{"arch": "dit", "model": "class-conditioned image flow-matching model", "dataset": "telescope images of galaxies (Galaxy Zoo DECaLS)", "train_examples": 44167, "image_size": 48, "horizontal_flip": false, "conditioning": "class", "objective": "flow_matching", "cond_dim": 192, "targets": ["bar"], "num_classes": 3, "cond_dropout": 0.1, "logit_normal_time": true, "norm": "layernorm", "activation": "reglu", "mlp_ratio": 2.67, "head_dim": 48, "fused_qkv": true, "qk_norm": false, "dropout": 0.05, "inner_norm": false, "patch_size": [6, 6], "layers": 8, "width": 160, "positions": "learned", "optimizer": "soap", "beta2": 0.99, "lr": 0.0019, "beta1": 0.95, "shampoo_beta": 0.99, "eps": 1e-08, "precondition_frequency": 16, "max_precond_dim": 512, "one_sided": false, "adamw_lr_other_params": 0.0028, "gradient_centralization": true, "steps": 7300, "batch_size": 128, "epochs": 21.2, "lr_schedule": "wsd_sqrt", "decay_fraction": 0.2, "final_lr_fraction": 0.05, "warmup_steps": 360, "weight_decay": 0.1, "adamw_weight_decay_other_params": 0.01}
Rows from block 4 of a small class-conditioned image flow-matching model, named by matrix and row number. Rows with one number belong to one neuron. Each number is 500 + 50 x the weight over its row's rms, rounded and kept within 0 to 999. All counts start at 0. Numbers have three digits each.
After each neuron's rows are labels from the 100 images, of 14976 (inputs lightly noised), where the neuron reaches its largest size: "top examples" is what is common among them; "patch colour" is the nearest of a few named colours to the mean colour under the peak. Only what is clearly more common there than usual is listed. The data: telescope images of galaxies (Galaxy Zoo DECaLS). In brackets: how many of the 100, against the usual share in percent.
# gate: MLP gate (model.blocks.4.mlp.gate.weight, 416x160), inputs 80-159
# fc1: MLP up (model.blocks.4.mlp.fc1.weight, 416x160), inputs 80-159
# fc2: MLP down (model.blocks.4.mlp.fc2.weight, 160x416, transposed), outputs 80-159

gate.312:460431428561512517431490622473427487466537547514473490497521564506447525542528493529543537473414468514539437435445597439509438500575373423509508500478543545503466523506526521506421433514481452466538392551539497464393424556498529402595523598
fc1.312:547534449559404467474436387459533417504443544458488482512497469472560451418391554525525525462582447479489485498508482487516490505466517541502492490457467494521551540536526495531443539437501472440544444566507579469480459490467529542361562466
fc2.312:571474527457536551602467569566509534536507577441524509521525551589449487444504474536564508506493473539495475507475508547544435539409514497517411495553468524558536499422453532432548412491553474605518497400425490461545472401510463556567512408
top examples: shape: featured or disk (78 vs 30.4); edge-on disk: no (68 vs 24.7); spiral arms: yes (52 vs 18.8)
patch colour: grey (59 vs 6.1); brown (39 vs 12.5)

gate.317:454554489420530516399517555610566508401529452541492445487508562519488459495466489436544551515523447490488475481509498512479505441545500505419535497561484450534482500476449469345528470495557441489509478543523424561545586589463476414498422639
fc1.317:475691511671497432496496498503492515495538443462471522353471455483566506473476467498503534476611482495453492528459550507486524470492526557500559556503444435536505509537553498522432509438570525524412475476533497556500505492493546512505488472
fc2.317:517392493670444432506515526513474523492460537465506525631591494481521476539461477520544447491597491511481495506465608494467551479520522453483461530504521456476514443480577526416541532401454460499599513468510493573478508510552419502495511462
top examples: shape: featured or disk (63 vs 30.4); edge-on disk: no (59 vs 24.7); bar: no (39 vs 12.9)
patch colour: brown (46 vs 12.5)

gate.149:548472453418474485498595522532487447509525516460540526550489481494442514496363478521539359566479465459425511615489466539481584481507599504517499565479539512510487489533423481542483515546581454524519458514496551634418463551460505551452513415
fc1.149:532519482410455517567536502522432538479560548557528521524483446392465459475395496505391443502537444584556514535507458491559536418550539461507517590401565489521520514435488527450498579552595538478553478518565494523556532575558509484480546538
fc2.149:445487486565463482463486510506463421540448443476525569454559465412450478513436513453514555592508489628398615537401523510502552514468553473443567544502433563482475478481421471502511518555432486522526536543459595562458434638479539461520422598
top examples: edge-on disk: yes (29 vs 5.2)
patch colour: brown (48 vs 12.5); grey (36 vs 6.1)

gate.33:429518581558445458412412415549491534546447524459485454440473459578522393397492426466331575414493552460486514511512475436488549491525491529470571498491449480527527486500555572534462454500521498561535488534581511528507534366471528556497485496
fc1.33:396570553509558448484416384448549537455493431441442497460509490601478423501467468466474456494471512423407654568564477500530519551441466401477504569545430503455571444454474594492449532484490444598515441624576515572496512501455524453456543552
fc2.33:515500559521414416405614628413522483511500529504478528489469482524524575551409509450430490500482574418407612540596464485479483630508440571539479551534498483434455519584505628495490601576480564439520555416581506595468523484504521510548419545
top examples: edge-on disk: yes (30 vs 5.2)
patch colour: grey (38 vs 6.1); brown (35 vs 12.5)

gate.238:546586464517590533442420568403534471406424514427568528520514498552549467535431502510622441541450485507506527608599506482512379482453498522561473446578499501499405516428516530551535518453434456588569489560495447520457539456426453549527494592
fc1.238:485545517516551488399504476489471538461466502450485468467582539405565465553414536507431471505472559526498531590567520560543465487446577499518562496561497540483438498489474479515578482536383452597521449501541546524557495634509539476520505512
fc2.238:431462452544463545483508539523545425491550467524603564487506520522505513539539491532488530492531582632476511438449488478498505460521449472458514509543460541511465492476510420517564540518421485529546538574615484530510464551499546465515520498
top examples: shape: featured or disk (90 vs 30.4); edge-on disk: no (84 vs 24.7); spiral arms: yes (77 vs 18.8)
patch colour: brown (79 vs 12.5)

gate.225:482535537465528457622566509494493525422512510508527592459565430535458572470470520514527444547504571457501633567466497597498404568484536415465589497519475512456420488456526525445516466534517473466440548430434492566528532435517522480417464472
fc1.225:397511525413589475472508531426514466519572525493552573478574517532371477548495522503473496464513438560616430511520497498501502426572489474475610566557517508471498666559470544533477414540465542524490540519460469433530505496530580477552477507
fc2.225:506520517473616496469474458405463497585514450527502497512572573478496508475535480457472492506480502622506400437527501484555590402476500462485434509515527502490516335405485529456509527559492527481399577441430492443550442526477487583377503568
top examples: shape: featured or disk (65 vs 30.4); edge-on disk: no (55 vs 24.7); bar: no (36 vs 12.9)
patch colour: brown (65 vs 12.5)

gate.126:567481500438527523450612493482508574548494475563369478480578552449517575472471494479500444524524449566481554443460563565450489482477524494562509484466552456487535491492488496513589569596533461387525481466545459466473536571531532357500542526
fc1.126:458479510454553534429545588526373407485500526594476396463480479496561553512525543479599561588508457519485591467525506479466429585537469549552453529445432460521505560497530516488461504487564566365457433445562541415354497499497512432450470528
fc2.126:541496486531309432417559470512530464519540538486462444503449501497494466518399441434479547514452516301400572453550473504524541545530470564439469512497506503512453448563518430457484530452602499494510636458471468537496552529531472487519454538
top examples: shape: featured or disk (70 vs 30.4); edge-on disk: no (55 vs 24.7); spiral arms: yes (43 vs 18.8)
patch colour: brown (46 vs 12.5); grey (39 vs 6.1)