{
  "dataset": "telescope images of galaxies (Galaxy Zoo DECaLS)",
  "train_examples": 44167,
  "objective": "flow_matching",
  "mlp_ratio": 2.67,
  "head_dim": 48,
  "qk_norm": false,
  "patch_size": [6, 6],
  "positions": "learned",
  "beta2": 0.99,
  "one_sided": false,
  "epochs": 21.2,
  "lr_schedule": "wsd_sqrt",
  "warmup_steps": 360,
  "adamw_weight_decay_other_params": 0.01
}
Rows from block 4 of a small class-conditioned image flow-matching model, named by matrix and row number. Rows with one number belong to one neuron. Each number is 128 + 32 x the weight over its row's rms, rounded and kept within 0 to 255. All counts start at 0. Numbers have three digits each.
Before each neuron's rows are labels from the 100 images, of 14976 (inputs lightly noised), where the neuron reaches its largest size: "colour at peak" is the nearest of a few named colours to the mean colour under the peak; "peak at" is the part of the image that holds the peak. Only what is clearly more common there than usual is listed. The data: telescope images of galaxies (Galaxy Zoo DECaLS).
# gate: MLP gate (model.blocks.4.mlp.gate.weight, 416x160), inputs 80-159
# fc1: MLP up (model.blocks.4.mlp.fc1.weight, 416x160), inputs 80-159
# fc2: MLP down (model.blocks.4.mlp.fc2.weight, 160x416, transposed), outputs 80-159

colour at peak: brown
peak at: top centre
gate.145:180162125144111149153124129127152101177158164113130105122149149120063136139129115159129107109167149120160108135101192125101127119169125132147111105124167151102120123121104075154154132145151107166106173130172158103129123060148123130119184097
fc1.145:099074105102128171135139109090135176077110104142146153135105090134182101108124134088114144137109118142106131157138081128157117166066165103148141142163095123141124129112147164143122115117110150114175117117123075146117103124082158159114084145
fc2.145:168173123088115201131108174137185109108139175149128130169154105076172160164107134144122149155089115112119088104096100111135111065167174128066113141149159152130118136156147081121177143126135109135100154149123070113103096098150092061155144173

colour at peak: brown
peak at: bottom right; middle right
gate.215:096149141092163172089142159127098158146119156151156171204150152182102058083142134117122153168103154188118139130173118212135112090109132106119144150129152122157143108153099115152122130152120124122087093121156102108126108061143175116153090104
fc1.215:203098099136120126100114124130128103087165077114137090108101131004151193162100143120133117137160100084167110126069139113150163174131106139106102138141121106104097141103125161099136152121152136155150154167101149141139097188129083116076168182
fc2.215:100135161139134143098086150113078130099153158158098081135142130127137120143078115146053062147168133070089167158128128112193124127120121088109131132147108129110121093073120151132117099150090138166115141133108130148105077120117103197156099087

colour at peak: brown
peak at: middle left; bottom centre
gate.258:130164133148098130071179099151078132130132142143130101112140120082136099103161119131080166115120135138116052081095100084126147090083118124056161154111131099122152189120126138166126088120145170163067138119190163125186131107173145199148126136
fc1.258:148117168153160091176147221096148101110124118123084149146108100090119169177137123140130102139110121161142184168119168178100152144120175133146106149134165157141133039136139134120150087153123139100168082152112131108072131128130131105103119065
fc2.258:174151168123109128104223175130107162125121155120106134112150141141124112116083127153000115090124161111132052128118137137174168218153085161173121168140121131123164089157132078172143130068128168102126156174187145134117099193153103128219108183

colour at peak: grey
peak at: centre
gate.356:165141149157106124061116140126191121096088128141094130149134089130173118116048130116093159140122144162068113151171127070090065107096153114108133116125163089159135089166111143178121141162149139153134089156188139124165158100110094214133169103
fc1.356:138111157138115120109096131116149123117108133142079162150139098124161161102043145139103153128170135142091080128155136095106144150111183153120163146107178072151166110156082142152095139151140154165139090127131143137164156089094142161095121103
fc2.356:126115168161159141123110176108147199151074165104151148137128139133123202149187104131040089113091161231134182105173134153109102141125093144190136154161198129155127140199131105057104140128142143147161097079101142164101173107127120126061113065

colour at peak: grey; brown
peak at: bottom centre
gate.273:176143130153159082178124163082114123122067149088157155129176078122120128126141133166140151182134111137185126187169131087134080142130044130153112119133104174129106121106129117155144152141086094168111117128074159124160088111109099117179168138
fc1.273:150127173160173110122143166188126076155136136063179122124127056119122080163169121121153099148168093218183163104110175156167140163108161124101052127086130172163153122094123114115092114095145122179168161146153156103115121182136093131158132116
fc2.273:127136197129206113140092059255114074106110084146126107109148121072131180143131131151171085162129119230135098098068111131124126153117165126120157139104151097131126067122128144141148061118092106104114130147087150127132146166133148123165119139

colour at peak: grey; pink
peak at: centre
gate.296:150085160123099137147158143147050203098147099108119143142167170120121115155084041114135084119129191084051165183165091177106128168081103091119144160102100099073170119179116103147163069156180149108125128170093145178147152137118172146161119100
fc1.296:202135095180132109093076096122133084061143175135178137182154141134129149172147186151136078117074085090123139136155109128158099141103118152154065110142128188139106148093129142146139173089091066118107181152087108129096109122149102115136166110
fc2.296:136118110117210107134120143093144132140147111098117093197181086159144119158164131096105164147132093102093110121159132120139160109107163114120122086100115136124135143106107138174120188120163157070093136116129091135128154148142172170154141149

colour at peak: grey
peak at: centre
gate.342:142127129125048116141095111062127122123079126123192129166156073093119153076099176132066139175136159112169140120098158080109092144144156099120102161119169159132206152194108117159065112112115163188083112140126198063167111093118103184123200158
fc1.342:107102103145181164156151171106055167148183115112169086061132126087114102153106094136134122080149089079161115113122148156156131087138071157068137168118146122122109123154141047075156131112114161154154111105193176084135142082138183131113126181
fc2.342:123143105116071136091166070062105073155107126118183134135122117056154083119056130115141124133142145085152078098043130097105130091124109151117136147104113146145165118156120062225144225118140089056133086175192087097082114063119119099093115133

colour at peak: brown
peak at: centre
gate.20:143082112188163151138118117126119121153173157114080139199118121115132142090126141133157106148095142111089183134106101096086167135132119074144124164151175180109085115136183126096137186126145116180054159084108162118049104107092171133110135072
fc1.20:180110163116135135130075162155139170155073090167122174147114115131101156120242076111090158163153196124176120107172134156178095162080115128152148109107136126075131140117128146136122101147148102086136100121121123123135026058157108160116141129
fc2.20:096170124149201192123186138119126181103092154133100151080171128094120070144218113189086102135102158124169150133138141131134181168166122161126100182138114138173155121115129137091096137131072147107160115075071158109102075076121094137089146110

colour at peak: brown; grey
peak at: bottom centre; centre
gate.166:072132044114152112119147100091102140080169206075131115112156135120188119132100127096124108124095113191122128134095136138115177158156112119089150189107082106154083145147150173144121182091124135107106153140134099093106160134139140105153133124
fc1.166:083113162118071107107083129125176121104096106177114134089184142182120096096102115133124141119116090133115156131095115133114060097156109121209129085163126135117124156116151115158094070189159117121162152071128108171144121128125144120019120142
fc2.166:107135131112122217098130034145103140165182194152121119125138128148128175095186134156100100138126090064087108056172146121134032071107126115083132078095160119194174145139146130079123096122137117118104157120141116095094099054119107092163160045

colour at peak: grey; brown
peak at: centre
gate.359:099166114144126108123139138108168126175168181082077080130135105076136110093048171143126157141181112138077070095181132112086134161145184141139120186116101133154132125134144100106080173166155142150156102136135122106109134152077151144116119067
fc1.359:158101087095136111186112135148138139135127154104156088116166154125129061076112120121129131090122142200138099170031128124148134155124107179111121076146131161119130132087129137183122083131122130087135221103092122175098143130079106136129190165
fc2.359:159088089142105082132150041150109136122122081109133108190078124120155110107132104103109159117165112019164146093132103129134144208091159095147116086124101131142146127100109174124128102147143112128161128116136111119129114123141122148199176201

colour at peak: brown
peak at: top right
gate.297:111131060137120105109124106171093150108109202079111118174157097138143134112171160147167112138097146129181087104115102117221114086119095092186100137175171152114129128052168130049138136124071090149133153123078091151127095139164060124129170096
fc1.297:134075184178144140168130150137174107105180080104131166082095145124117151129104077094104096118172140130129182120105093149112147133109131103062131139068140095163157143158083110091069139158201142114102155108031106082174171119132114102147123113
fc2.297:130155162131107135226130130148165158118093176150120158144171127136128096131102121148118163101143126151187114118094102122116134140146108121160136092098118081097107182097139020213133109160090103165123097088023077090164136107117156146086118096

colour at peak: brown; grey
peak at: centre
gate.280:184165100108145109156166130051113174177102129147101142125088113057135141128115133086165175134110136163081131140203130091151100154114155121108139147158152148116096173182105127122086132131132103166106112166120134075162142119049164163104113149
fc1.280:113071150163137171148084133168148109126145125096107155093126124176123097126118130217075050089126116151144138109099139163096177131112127130127091083087116078149146105127124070210124073177132114097171143120107125159084127117142143089184146115
fc2.280:133140156129122150100174112211150077125081194174161061150101163206123135116130153117089198134149151044186133075072124181153160081128099117157117106093111133102132155182142154154109134111085138158122098078127097137113134172112160149076142114

colour at peak: brown
peak at: bottom right; middle right
gate.261:166124131112184136117181135076122095115031093132112127172052147180195126049151097113136177125148113150079177131107153083144092090096133154132138130124121108159118094141091106159123145134190123110152098131103072116148127117133132139165146152
fc1.261:093152108092088145182114168132192123147127142163155130098158120118103168127078099149162116124141145074126098186109114151119184163131132091152176093116129139054145132132110134162157073160063161148135104124173090112122101054133092153097109100
fc2.261:150111190124079098128162229139105126119077163119143138135101139102146100108065143135093178135150160093156216165067105156168140139104106123146135180122121111129141170124120150112089122123109088129110097075133166158133146180086095150142123137

colour at peak: brown
peak at: top left; bottom left
gate.30:134094114132178096135107126175207156112122101103068130108161135111113140158109113110125078126124119141103120141078148155141084103115167058219160130161076127112153126124165118149159110133091073162177104162051109139177141196103120158091157084
fc1.30:077138114113078119123116073131146112130099167139101144101140126175160098084137122166130093150103150160144137168123150132117160135137118154153111163102175120055119083119099083123127110041127180107143135092172177103118143129175134177139126131
fc2.30:156141190130181106115159119135175067118084126122092138199134128137145180136170123078172143120091136185118146175122141110089106123107160150094159148110160132166134195146098084107147109128147115141117106085177155114107139139096127106107147125

colour at peak: grey
peak at: centre
gate.391:131102114148142126098116177089122160103129125122091131099111144086115167104171152109142170178118126146198120143165163122134152170107104124138165212093140153112156152110153111150084100164141159116129120182131113106157114138120145168122174187
fc1.391:148172161148111135152126118184185117134125140120138081115156085147169163115145089135197096156130154131057139122099145139124140072129196125137080088072175127098147072135108144128131160117118143121149122062136134154042112088134075059110110105
fc2.391:138150076134111104171062215124087023145144150109107106138144111149121167139055140114117109140150074161029150125074106088119095055064152116130145067097117126142152183103099131126127178123159100097134120108117096123117135135155137124128128119

colour at peak: brown
peak at: centre; bottom centre
gate.350:130190128178129142115077144080106146154126137085165138094158154111156131168095109119157118144106139174160121198125178161085117087136153165139135142151121217104130126131103177141151167066061149180155109192130153146098124146126114142173108169
fc1.350:098075113130128101166176127151125182141128120199112153135172113151108130100166105133068164136160100151101093066160060106152168106168145152088160115105108156163112132110127105108102043197148124041167102081140123096186120159142150092123090117
fc2.350:164185130087183117145097160117060144062105085125160115117102113112089151120137158127098096135135109058189186154153107115170121142146152112187110129122124072119170151095135181103098067109134128084147099076092116079145116104114087150147127132

colour at peak: grey
peak at: centre
gate.14:122075100191083088082136129111135190112122128101105141139130102111138095068114163113094139097114117142005077130122098074112132150136133141110095164157167109185138108119115096107156118206148113107148106150127096165131096146122082094128146175
fc1.14:119086154160106069123156140113114156138122180095123143174118135101104085114068170144147136138108148124025072109138094071128138135130118132117101115125162102119147162182092125118184125199094116169129114160150089203171099135116145094170158120
fc2.14:069144163134106184154137070143105204110126182136182174125084159124114158119063116166109083115144195155140148188087158133109059182159105130156141119164148133135126156136129098136147093110105148111161131132127124167136131141129110134114129027

colour at peak: brown
peak at: bottom centre
gate.65:147157135118097147102167080098157167120144126127112154115097163153195159168133147128115111097122122112160122073072182156134147095091145168070140081172141137129073020131109093157175212097141120132116185133139081145147120166140127141112134087
fc1.65:177186173128082177183153121107151084136174069136179127121118142166090083152129158146057118109141154038096194158129146137108132095091155117139091183095131151149134090104132143114106152142200129075096122121132163134109138113112136147109137151
fc2.65:122152094086078110139101122152083135101174099151110099107145131049147132145113129157083131124102083056168229186154122125134125164190136091121154079127167100098147165153138112141074119097108152199120132127116127137129134138133119152110166132

colour at peak: brown
peak at: centre; bottom centre
gate.77:127101164106130154101132183097117133152125086172143103063125073128113139139122121158101111133142132122143153193141138118136160084146118124041123137132070135128107120114072128188131101125129123160158154152091120119171118153110127155230114137
fc1.77:141083087065116127037128155148141203081106152106108101120143127126126166107146107101171127138130124121137112115169151115160160116095184137088091092159125087104124142123148097125172105107130131116140147130048153130113159172133157113150134100
fc2.77:098132115118068101039167110106091103124136089161146136099148095199131123147121126128221157155140127097088193181178111107107077166171103114160136099116124119088116103154113105192130103176079127121122136145149133168125126093130147116165139150

colour at peak: grey
peak at: centre
gate.101:095149111174081098176139096045090207141116132094073161159135099138147209095097103092148164065118119125116161114160090108119137156147173076134097183113096107126151120186126159108146148176081173124125090159162126119139130149139100127133177163
fc1.101:107091106169082129130123093065080172150140151117155165171143084110112179178123159114108189120071124146176126168177131123131116178125175104139123164126159147138101164120118132199162118118076104103138134159183128114091132171150137081120146152
fc2.101:146137092163087080228040174059112218143134111089085199121111121072139080135108115129101142076127133190128163099130121112114146209122176139143152132119151123125115204113138130050112159153159117128120162063210155132144139140127128155139133099

colour at peak: brown
peak at: centre
gate.57:100159101132087093092166126109140113114133150121128119130144124079163134115068120181174108186096122147091108154160145103136088138131105131179134087161159113122081213098078118160182096113079134102120125097142128143118146175129160126052147078
fc1.57:102161110116120117142175043091167129147147119119189117079149152112148169118051094146144075117160153164173084136158099127095082131133190136083131135196159093123123133128097170126144195174158181144085135110124143129105172110093124170107128079
fc2.57:147132097098103115054174200155131126128180155136047116138096145084134089135054122113024174149102118089105159153196133138150170149127120149083100123143116115127147131152130138113092147126154166163117172100131125123139123137120146119162102171

colour at peak: grey; brown
peak at: top right
gate.194:071142110163115107156092118053169092117116124033122157149185146196117163191090179177090097103117109131073157115137099116054061227149102096131138120098127164097134053154130117092151197112127092076143085157161114132094095115106106106103139137
fc1.194:137118176091156128137164144073145171115174072134140136115095077129106132120147143079126098116161097095125141107141145159085177139093174147085144166114130079129161109131042137131127086142210143162129147157109188123159124125125177143113072150
fc2.194:132156112113178164142090114084096153117085126103131116162164114105100170114208118128144112076082073098175130100077144117133141118112089147114130187164169159143128104113177093126172111116187120106120122131145132084104121103111087158119094087

colour at peak: grey
peak at: centre
gate.146:062140122134083194112100158174166134127164106118169124087126122153094199176158060141096171152145163126142153084129165124117120149145157097141122157095082154065147134112127143141080074141106184143127135188149155110110118042081071176116122132
fc1.146:065138134120108176139088118187125167191136120131134137128058115178110155167166105138054194172127123145106131081169168139086077105143147127105138171157130182078148109138143128117105113104141162161156077154168140117149120090122108187135098101
fc2.146:156149131105140144151093164186202047092109138108100099162160122179086140145084117117074107116141053179137068006122139114135138032080143127115123214152143164134110103145110139108181075150129138146159138124109121090176133116121172127133100103

colour at peak: grey; pink
peak at: centre
gate.310:167119152123146079084139134128067162126182136081134137145181084090166120137081204129104075131114167152114080168106096194170180113100129095134062197109124144117141129060107123188162139117114114163113071126165145150150149158137110119100178109
fc1.310:134143168087180122142106131097104159119095119160119163092100155158118122112118099107109172120185093173083163137125125129081188117120128161072145080149101068136132119209080133119073099165176136147127096130104148106146114072109144155147081135
fc2.310:146114125126089124158156194129067059124136094151121108114135120130121125131173122132113083112133141114096139066109104103172172125109121124111107146096131135083116066062143210183133049172105133182125174094112129093171076130124095126170113177

colour at peak: grey
peak at: centre
gate.401:145117147058112117103152116124133109136127112135103127056131078127117100162161122177130142102114134097117191151132063091147131150129106101093174145102180083097105143160120139124116154146168155146115104123127185145169105101156100165095121118
fc1.401:169157116088151115108104139105123100163124137135107100175129174129086102118113136160129095103132092172139013127082144111151139083164116106152158104102138145121101167156130067215128106097074120085143132109096099121138133141132124152145142087
fc2.401:135139088136189098133136107063108163143116109080108119133075102105151113073117135140080183111122157171099048155118102115131147049125132121091111118113151117149143092132125060016094097139167113141103125194058116116139157148148117076096110150

colour at peak: grey; brown
peak at: centre
gate.21:122130103141109135155154158105153120108083191102119138194111091086108165127125194124242074175145125127059136081199106152132120096092154113114132173132172147148165118103117158073146187133106122180111106144116149133129111141117131117075104103
fc1.21:148122110150140133124133152103141169185111150132155087167116110131064127100096175143241099135125129123054144097202146142122115120131157141127119129134148176144168159111119114113123164162128131150104149084132113111114129127094127120056113120
fc2.21:153139167122165114131098143125161099095145114111099128091167111120121074161090149121190168150119152170067092040156143125122126164136136127120132176165123117075114156158134083150166166154122165142118191208078100120158161135121132130192080132

colour at peak: grey; brown
peak at: centre
gate.154:170167124197126140104176131134125067183143110112143136193127134125100175148164080150121140134113110123120180171042127204150133125092096127170060129121149182107121142094132098144123170108098117119134078120197145117114139132106091100106155094
fc1.154:104158071189098108079115050113132136095125138051171158143107105158116158146122139167202197109158082137136095157103112109135076162144123112140134133102103131181137120145128145102151132126105128143113160137204100096108166098120135175179134141
fc2.154:150126141141138080110130219149135118138136135102110127120126134145147135085158110119150089105152078158097123141130123108113143204074183128163129080119134120108141219059140203165148079161143115094093101000171157145157151083140140146152155112

colour at peak: grey
peak at: centre
gate.286:122157139125113176073147167148136147167089128145168106097125111079111150134122158116143185099143119149126092068138087105153161099125105118071110051113148092114172136109149078145080145180164169129189064137169103084103145102099101071156094134
fc1.286:117140180068192099137119141063113118084138115065091163153139155113172151139151149163179105131108160119126135135167140133129116101141216078103188202142082128106081089129122180058165123120141092200094146106115132120144116134146159125121097101
fc2.286:121106073140207124155093104077120124130161096143090097174150075104134197180105148126146124121136127107081103137137110092128132068126132119124148141106143122126115130107128143144141214131113154035123162129162139148124137124155191115113128127

colour at peak: brown; grey
peak at: centre
gate.212:132135151076163142118132130124100088069196174114129120119089095113064054112103123134052101207095163123116176156172133113113163130137142199190085160165126115093122169119128154128135067120151136082097116124151098098120152099133200098089154103
fc1.212:120119120147183204055175129161103167116139161125123166159154150140174122161159100143105132160104113154147167160111170158147117182136193135179122159145127142071157115129146122119093119097114148099089094170143130131118166080128197177046108114
fc2.212:075124129126139163052065108137106117139122096134100118145113112127134110111146116130094153181096153153071213157161183157106149150159189140052187173144166182160132109182107115139138117143117177163159133176139169155105118145130125087233094171

colour at peak: brown
peak at: top left; bottom right
gate.3:109109152174102146108128179142145136076149071199063113136175185092183132158128104109194094137127127113134084084167125163109103125157116117131146129125097109129163067087127103150096169124122174104170085114117144146084084130082103102094142148
fc1.3:177063141167078116106098164128143128105076169161104115117167110131155203109144145067148132121158082100153130093131154129145111088075178196215114103074087128116117079142136148133082121128109177136065134096121158060090064108131127180161115139
fc2.3:139118130103147106191084202112033106108135066122160117111164099197139086144138133156110111111142128160127197118123129129149224118164108098197154127107109108069139089121130109216100136132107145206167107140144129080148130124136118136146101165

colour at peak: brown
peak at: top centre
gate.127:108071136072126170103114078211154100148109126180130111124103079122077140102109145090156160126165151111179067123081156152189115122103131131116159118131202133094091119094121081075096098124134137171096124228106088116163124074183123151061126105
fc1.127:096153120130119121143124107122198117100104147053117148148122203126096121170121144141131161154098116101121123128109120117099146125113142088179118160111142143208139130121197116129180105171144130114119118134123132093144145131187097165126136159
fc2.127:091126123145129113142130132154057109132139113200142109123120082182159092237080066179146146126163138105150126099141146121088149128060099060193125101143169131138140194127086131113176136137081139118150066134108132149128099117152121134154114125

colour at peak: grey
peak at: middle left
gate.293:154152167082156148074080243086129165123104133143122141090194135195118052091137146125103162136141171095130153141161158151165129076093102161115125074140115131116083162137187144173120086148088129178109156146102121145118105069118150115150070165
fc1.293:110148128138129172115112110191148214088115129137146117139171119157141139202116137110113080169091163141133134118070125150152117118087116157146120096152189157083146185141115217129159100123125105132091171173148119190133119173167160089098130119
fc2.293:127124125127178132114024104054125060192152075131088126124166119204123131140166113112180079140158091212024122083136150104105062069091135111131130142106120146101134152093112204168150221192104124128121141131169131082106109083135157102137107191

colour at peak: grey
peak at: centre
gate.413:126125144191036070076142185088170114121119158118081126178133105094129142079111177140138139136140124138139059065148113140129148084151164141125158172114127162169136057122100073109144075152179183135151078154100172127117153144120138127131128134
fc1.413:115136144155214145123105150078174178115152124118122120112144170131072085078108140114170108121139156098101096123104146138145119163210117161119146152190103113139175136140152102162095129101141132140159155167111097131111145115110120046096117168
fc2.413:098126138119110151217107123132100183127182145154127164133116161162159087114104141114133151106101199126115199162082148141136050098131132131145109077156142121132127131093150108077129103133132134144144164148002124136167108142136131125105150145

colour at peak: brown
peak at: bottom centre
gate.343:096200127084121068147129056115113156085098112121139035143156148120123178075068149088024144131180110104141124125125101103116152116114108117081174176135126117101108110091115129084111166144129136157122095125137131127178178142117171133182147136
fc1.343:135103093106058069098134125117109157128104112138095172168116134138131145135131125145074140098146126174076157149133100074092142167154049117092148087171107102161171146177098094061109084191121122073093133127090101149185120187121122137202104143
fc2.343:156119117114116061147161205124117132123151107139143094129095127084131135146102156115087122137163155161144175163126102097132108225139079104189109082125080094109107154090130112185130137151112124129145142072125073142159145162148139195080170174

colour at peak: grey; brown
peak at: centre
gate.245:141130117094134107150168156076132088170116118147134151121153108130156173161088127123133168117184128116135130177118091084065156134177114112146110146108112146175113091128115156152150206150150113094113124130207192093097140161097106144072125113
fc1.245:091141203093127154123160151192192140101172027134131153120086147172133138137124118119157121133142154108077158064093150158126166092133134066065162115147112099070111138121080106133119071133131154126105096087163125132123142146114123161107094098
fc2.245:180153147136101181102113126207141161122084154096160093192156147195112166138129088127205108139102127038096106055092158133151112105103093144136145163162161167161147062165118095130181085085149121120138146181144125142127093163130114132156143090

colour at peak: brown
peak at: bottom left
gate.255:098082150157150158178169171121150131118154129122130138112098140098076114115111190115070160073094137129111159202065148167154123125080225066121104181176081146121133109120143098117110112149136101131103105097107151127145125141059158122081118106
fc1.255:091123092175096073123074134144156165134081169059095153145106128108148126142163126183073146143123149184104111081163118072124140109137114101107145120169081121107124116152145069121122128146092159108099081113149126146169175180113117148215184102
fc2.255:119108087161115111198114061163123120158146210113134097134123120028151131123107123134082141146144136167106113110211128128165143089124079148144129096107129142129115114150109107111123135114148092112094136061168135142169169120118181102026132059

colour at peak: grey; brown
peak at: centre
gate.35:137141162097227113127164161087132119155116102139060110106125159144168166079098132120130080114130126149102161075182087157141138111119143112101123146090114068177156093138136179129144229168164081106130122137144082081104164150131113057206153156
fc1.35:156139106105124165176168065153087099117191103146133143144152100093101122141082104106101135117163134141168052115060131151126135116153155123113108208120102147095106117181104111131137108124136186137128148154123162081145119082136120173135137080
fc2.35:186131076110132073147071183145126144131157101143106135120136125143147110142173165113061160087093062133142126102129063126164169129113136138162105116127110115079154088135123203148058133163126160211118139131169093115148132171107181196185129157

colour at peak: grey
peak at: centre
gate.125:116120116111140137164070179083125161090078140150114128105114169202114135123119107079048155100144171147091205100115127110090120210116159172109160108143105135133129121183134123087116153138176089091118138218127157131159117084108168118116094098
fc1.125:114148137105116159151114194102131130152108132166127136147121170195080151121103143079103196072149158112060130089111137103096127202134212156150133135187125159136144117206140130083104129145141126149105163140122151170134161102142124123132085069
fc2.125:090121074136093151215182042032146139110181092143111161111140112136160144167138146138025138101133109146086148088104112082122049112137137095104121084095120122093124137116136114159107163158096142156126125089154138136076114110123125095058106105

colour at peak: brown; grey
peak at: top right
gate.133:111106073153119123129145131144118089117125156129128077142171128128151143164155121147107130157086125113185147104111116167205119125102120118170103163098133173141128112097163163137172133081095092099130095174170063106125138165148087076101151080
fc1.133:135128081148075095166141103130137092135137155142141056103159123146144126137155117125122145167091121086130171143117121143196068068090107129181077156107123206131121111113161172164161126139075109106148124076170071144119147171149079071134138062
fc2.133:123150073133118156130138137160099130114077070112124072139090113112119203099175137144139191112072134130166114070107145155136155116165149135059179143100153195138117135189184199141159121123156147143143080152163142128112126100119117152212107104

colour at peak: grey
peak at: centre
gate.323:110117132143156119087081135146141179094162100154102121081150159143155107137163145152190069160114152122159000072118117124133193136078095083136127083185169111158125146088146203140102099134083096179153125195139135153092162084135158095103151127
fc1.323:134195134086106043151091092134084168125153140098135106146171110155123129174060124165153114170141149116124105144172117095130168124092127117119209085137150127125170182133099115134134154122034111175117169097165152181153146133136122133137156109
fc2.323:146129162133134120071201169072154172137123168118140131138111160124117195128093150106209135127137125112110079136128143126125020155119075119166119100135082119111132129122127221096120182094152134033109118104190128175106147144121102181111153091

colour at peak: grey
peak at: centre
gate.283:071121095166072156067170202081133136129101117096112140126136159150164186172145114149110139136115109214075172135085112136084116169154135113141086104154121148105131140118121059111209060127117114049145104164107136122131124112106097116114132112
fc1.283:190105147124060158120185126097136100171159129165109137175116154128128157140152137131163107136132066141076096122077132147105159060127192169088126106103130135124157118120101068109200106148133093065055126016138125126123150121111133173096112117
fc2.283:164124158110118098163094155146137088105059103106133082169117141099109166153075089116192128110139115135198144101123136152143113102113126148149114157106131135120101108134131117122126177155150137103129112143168120130124148055104126165045106107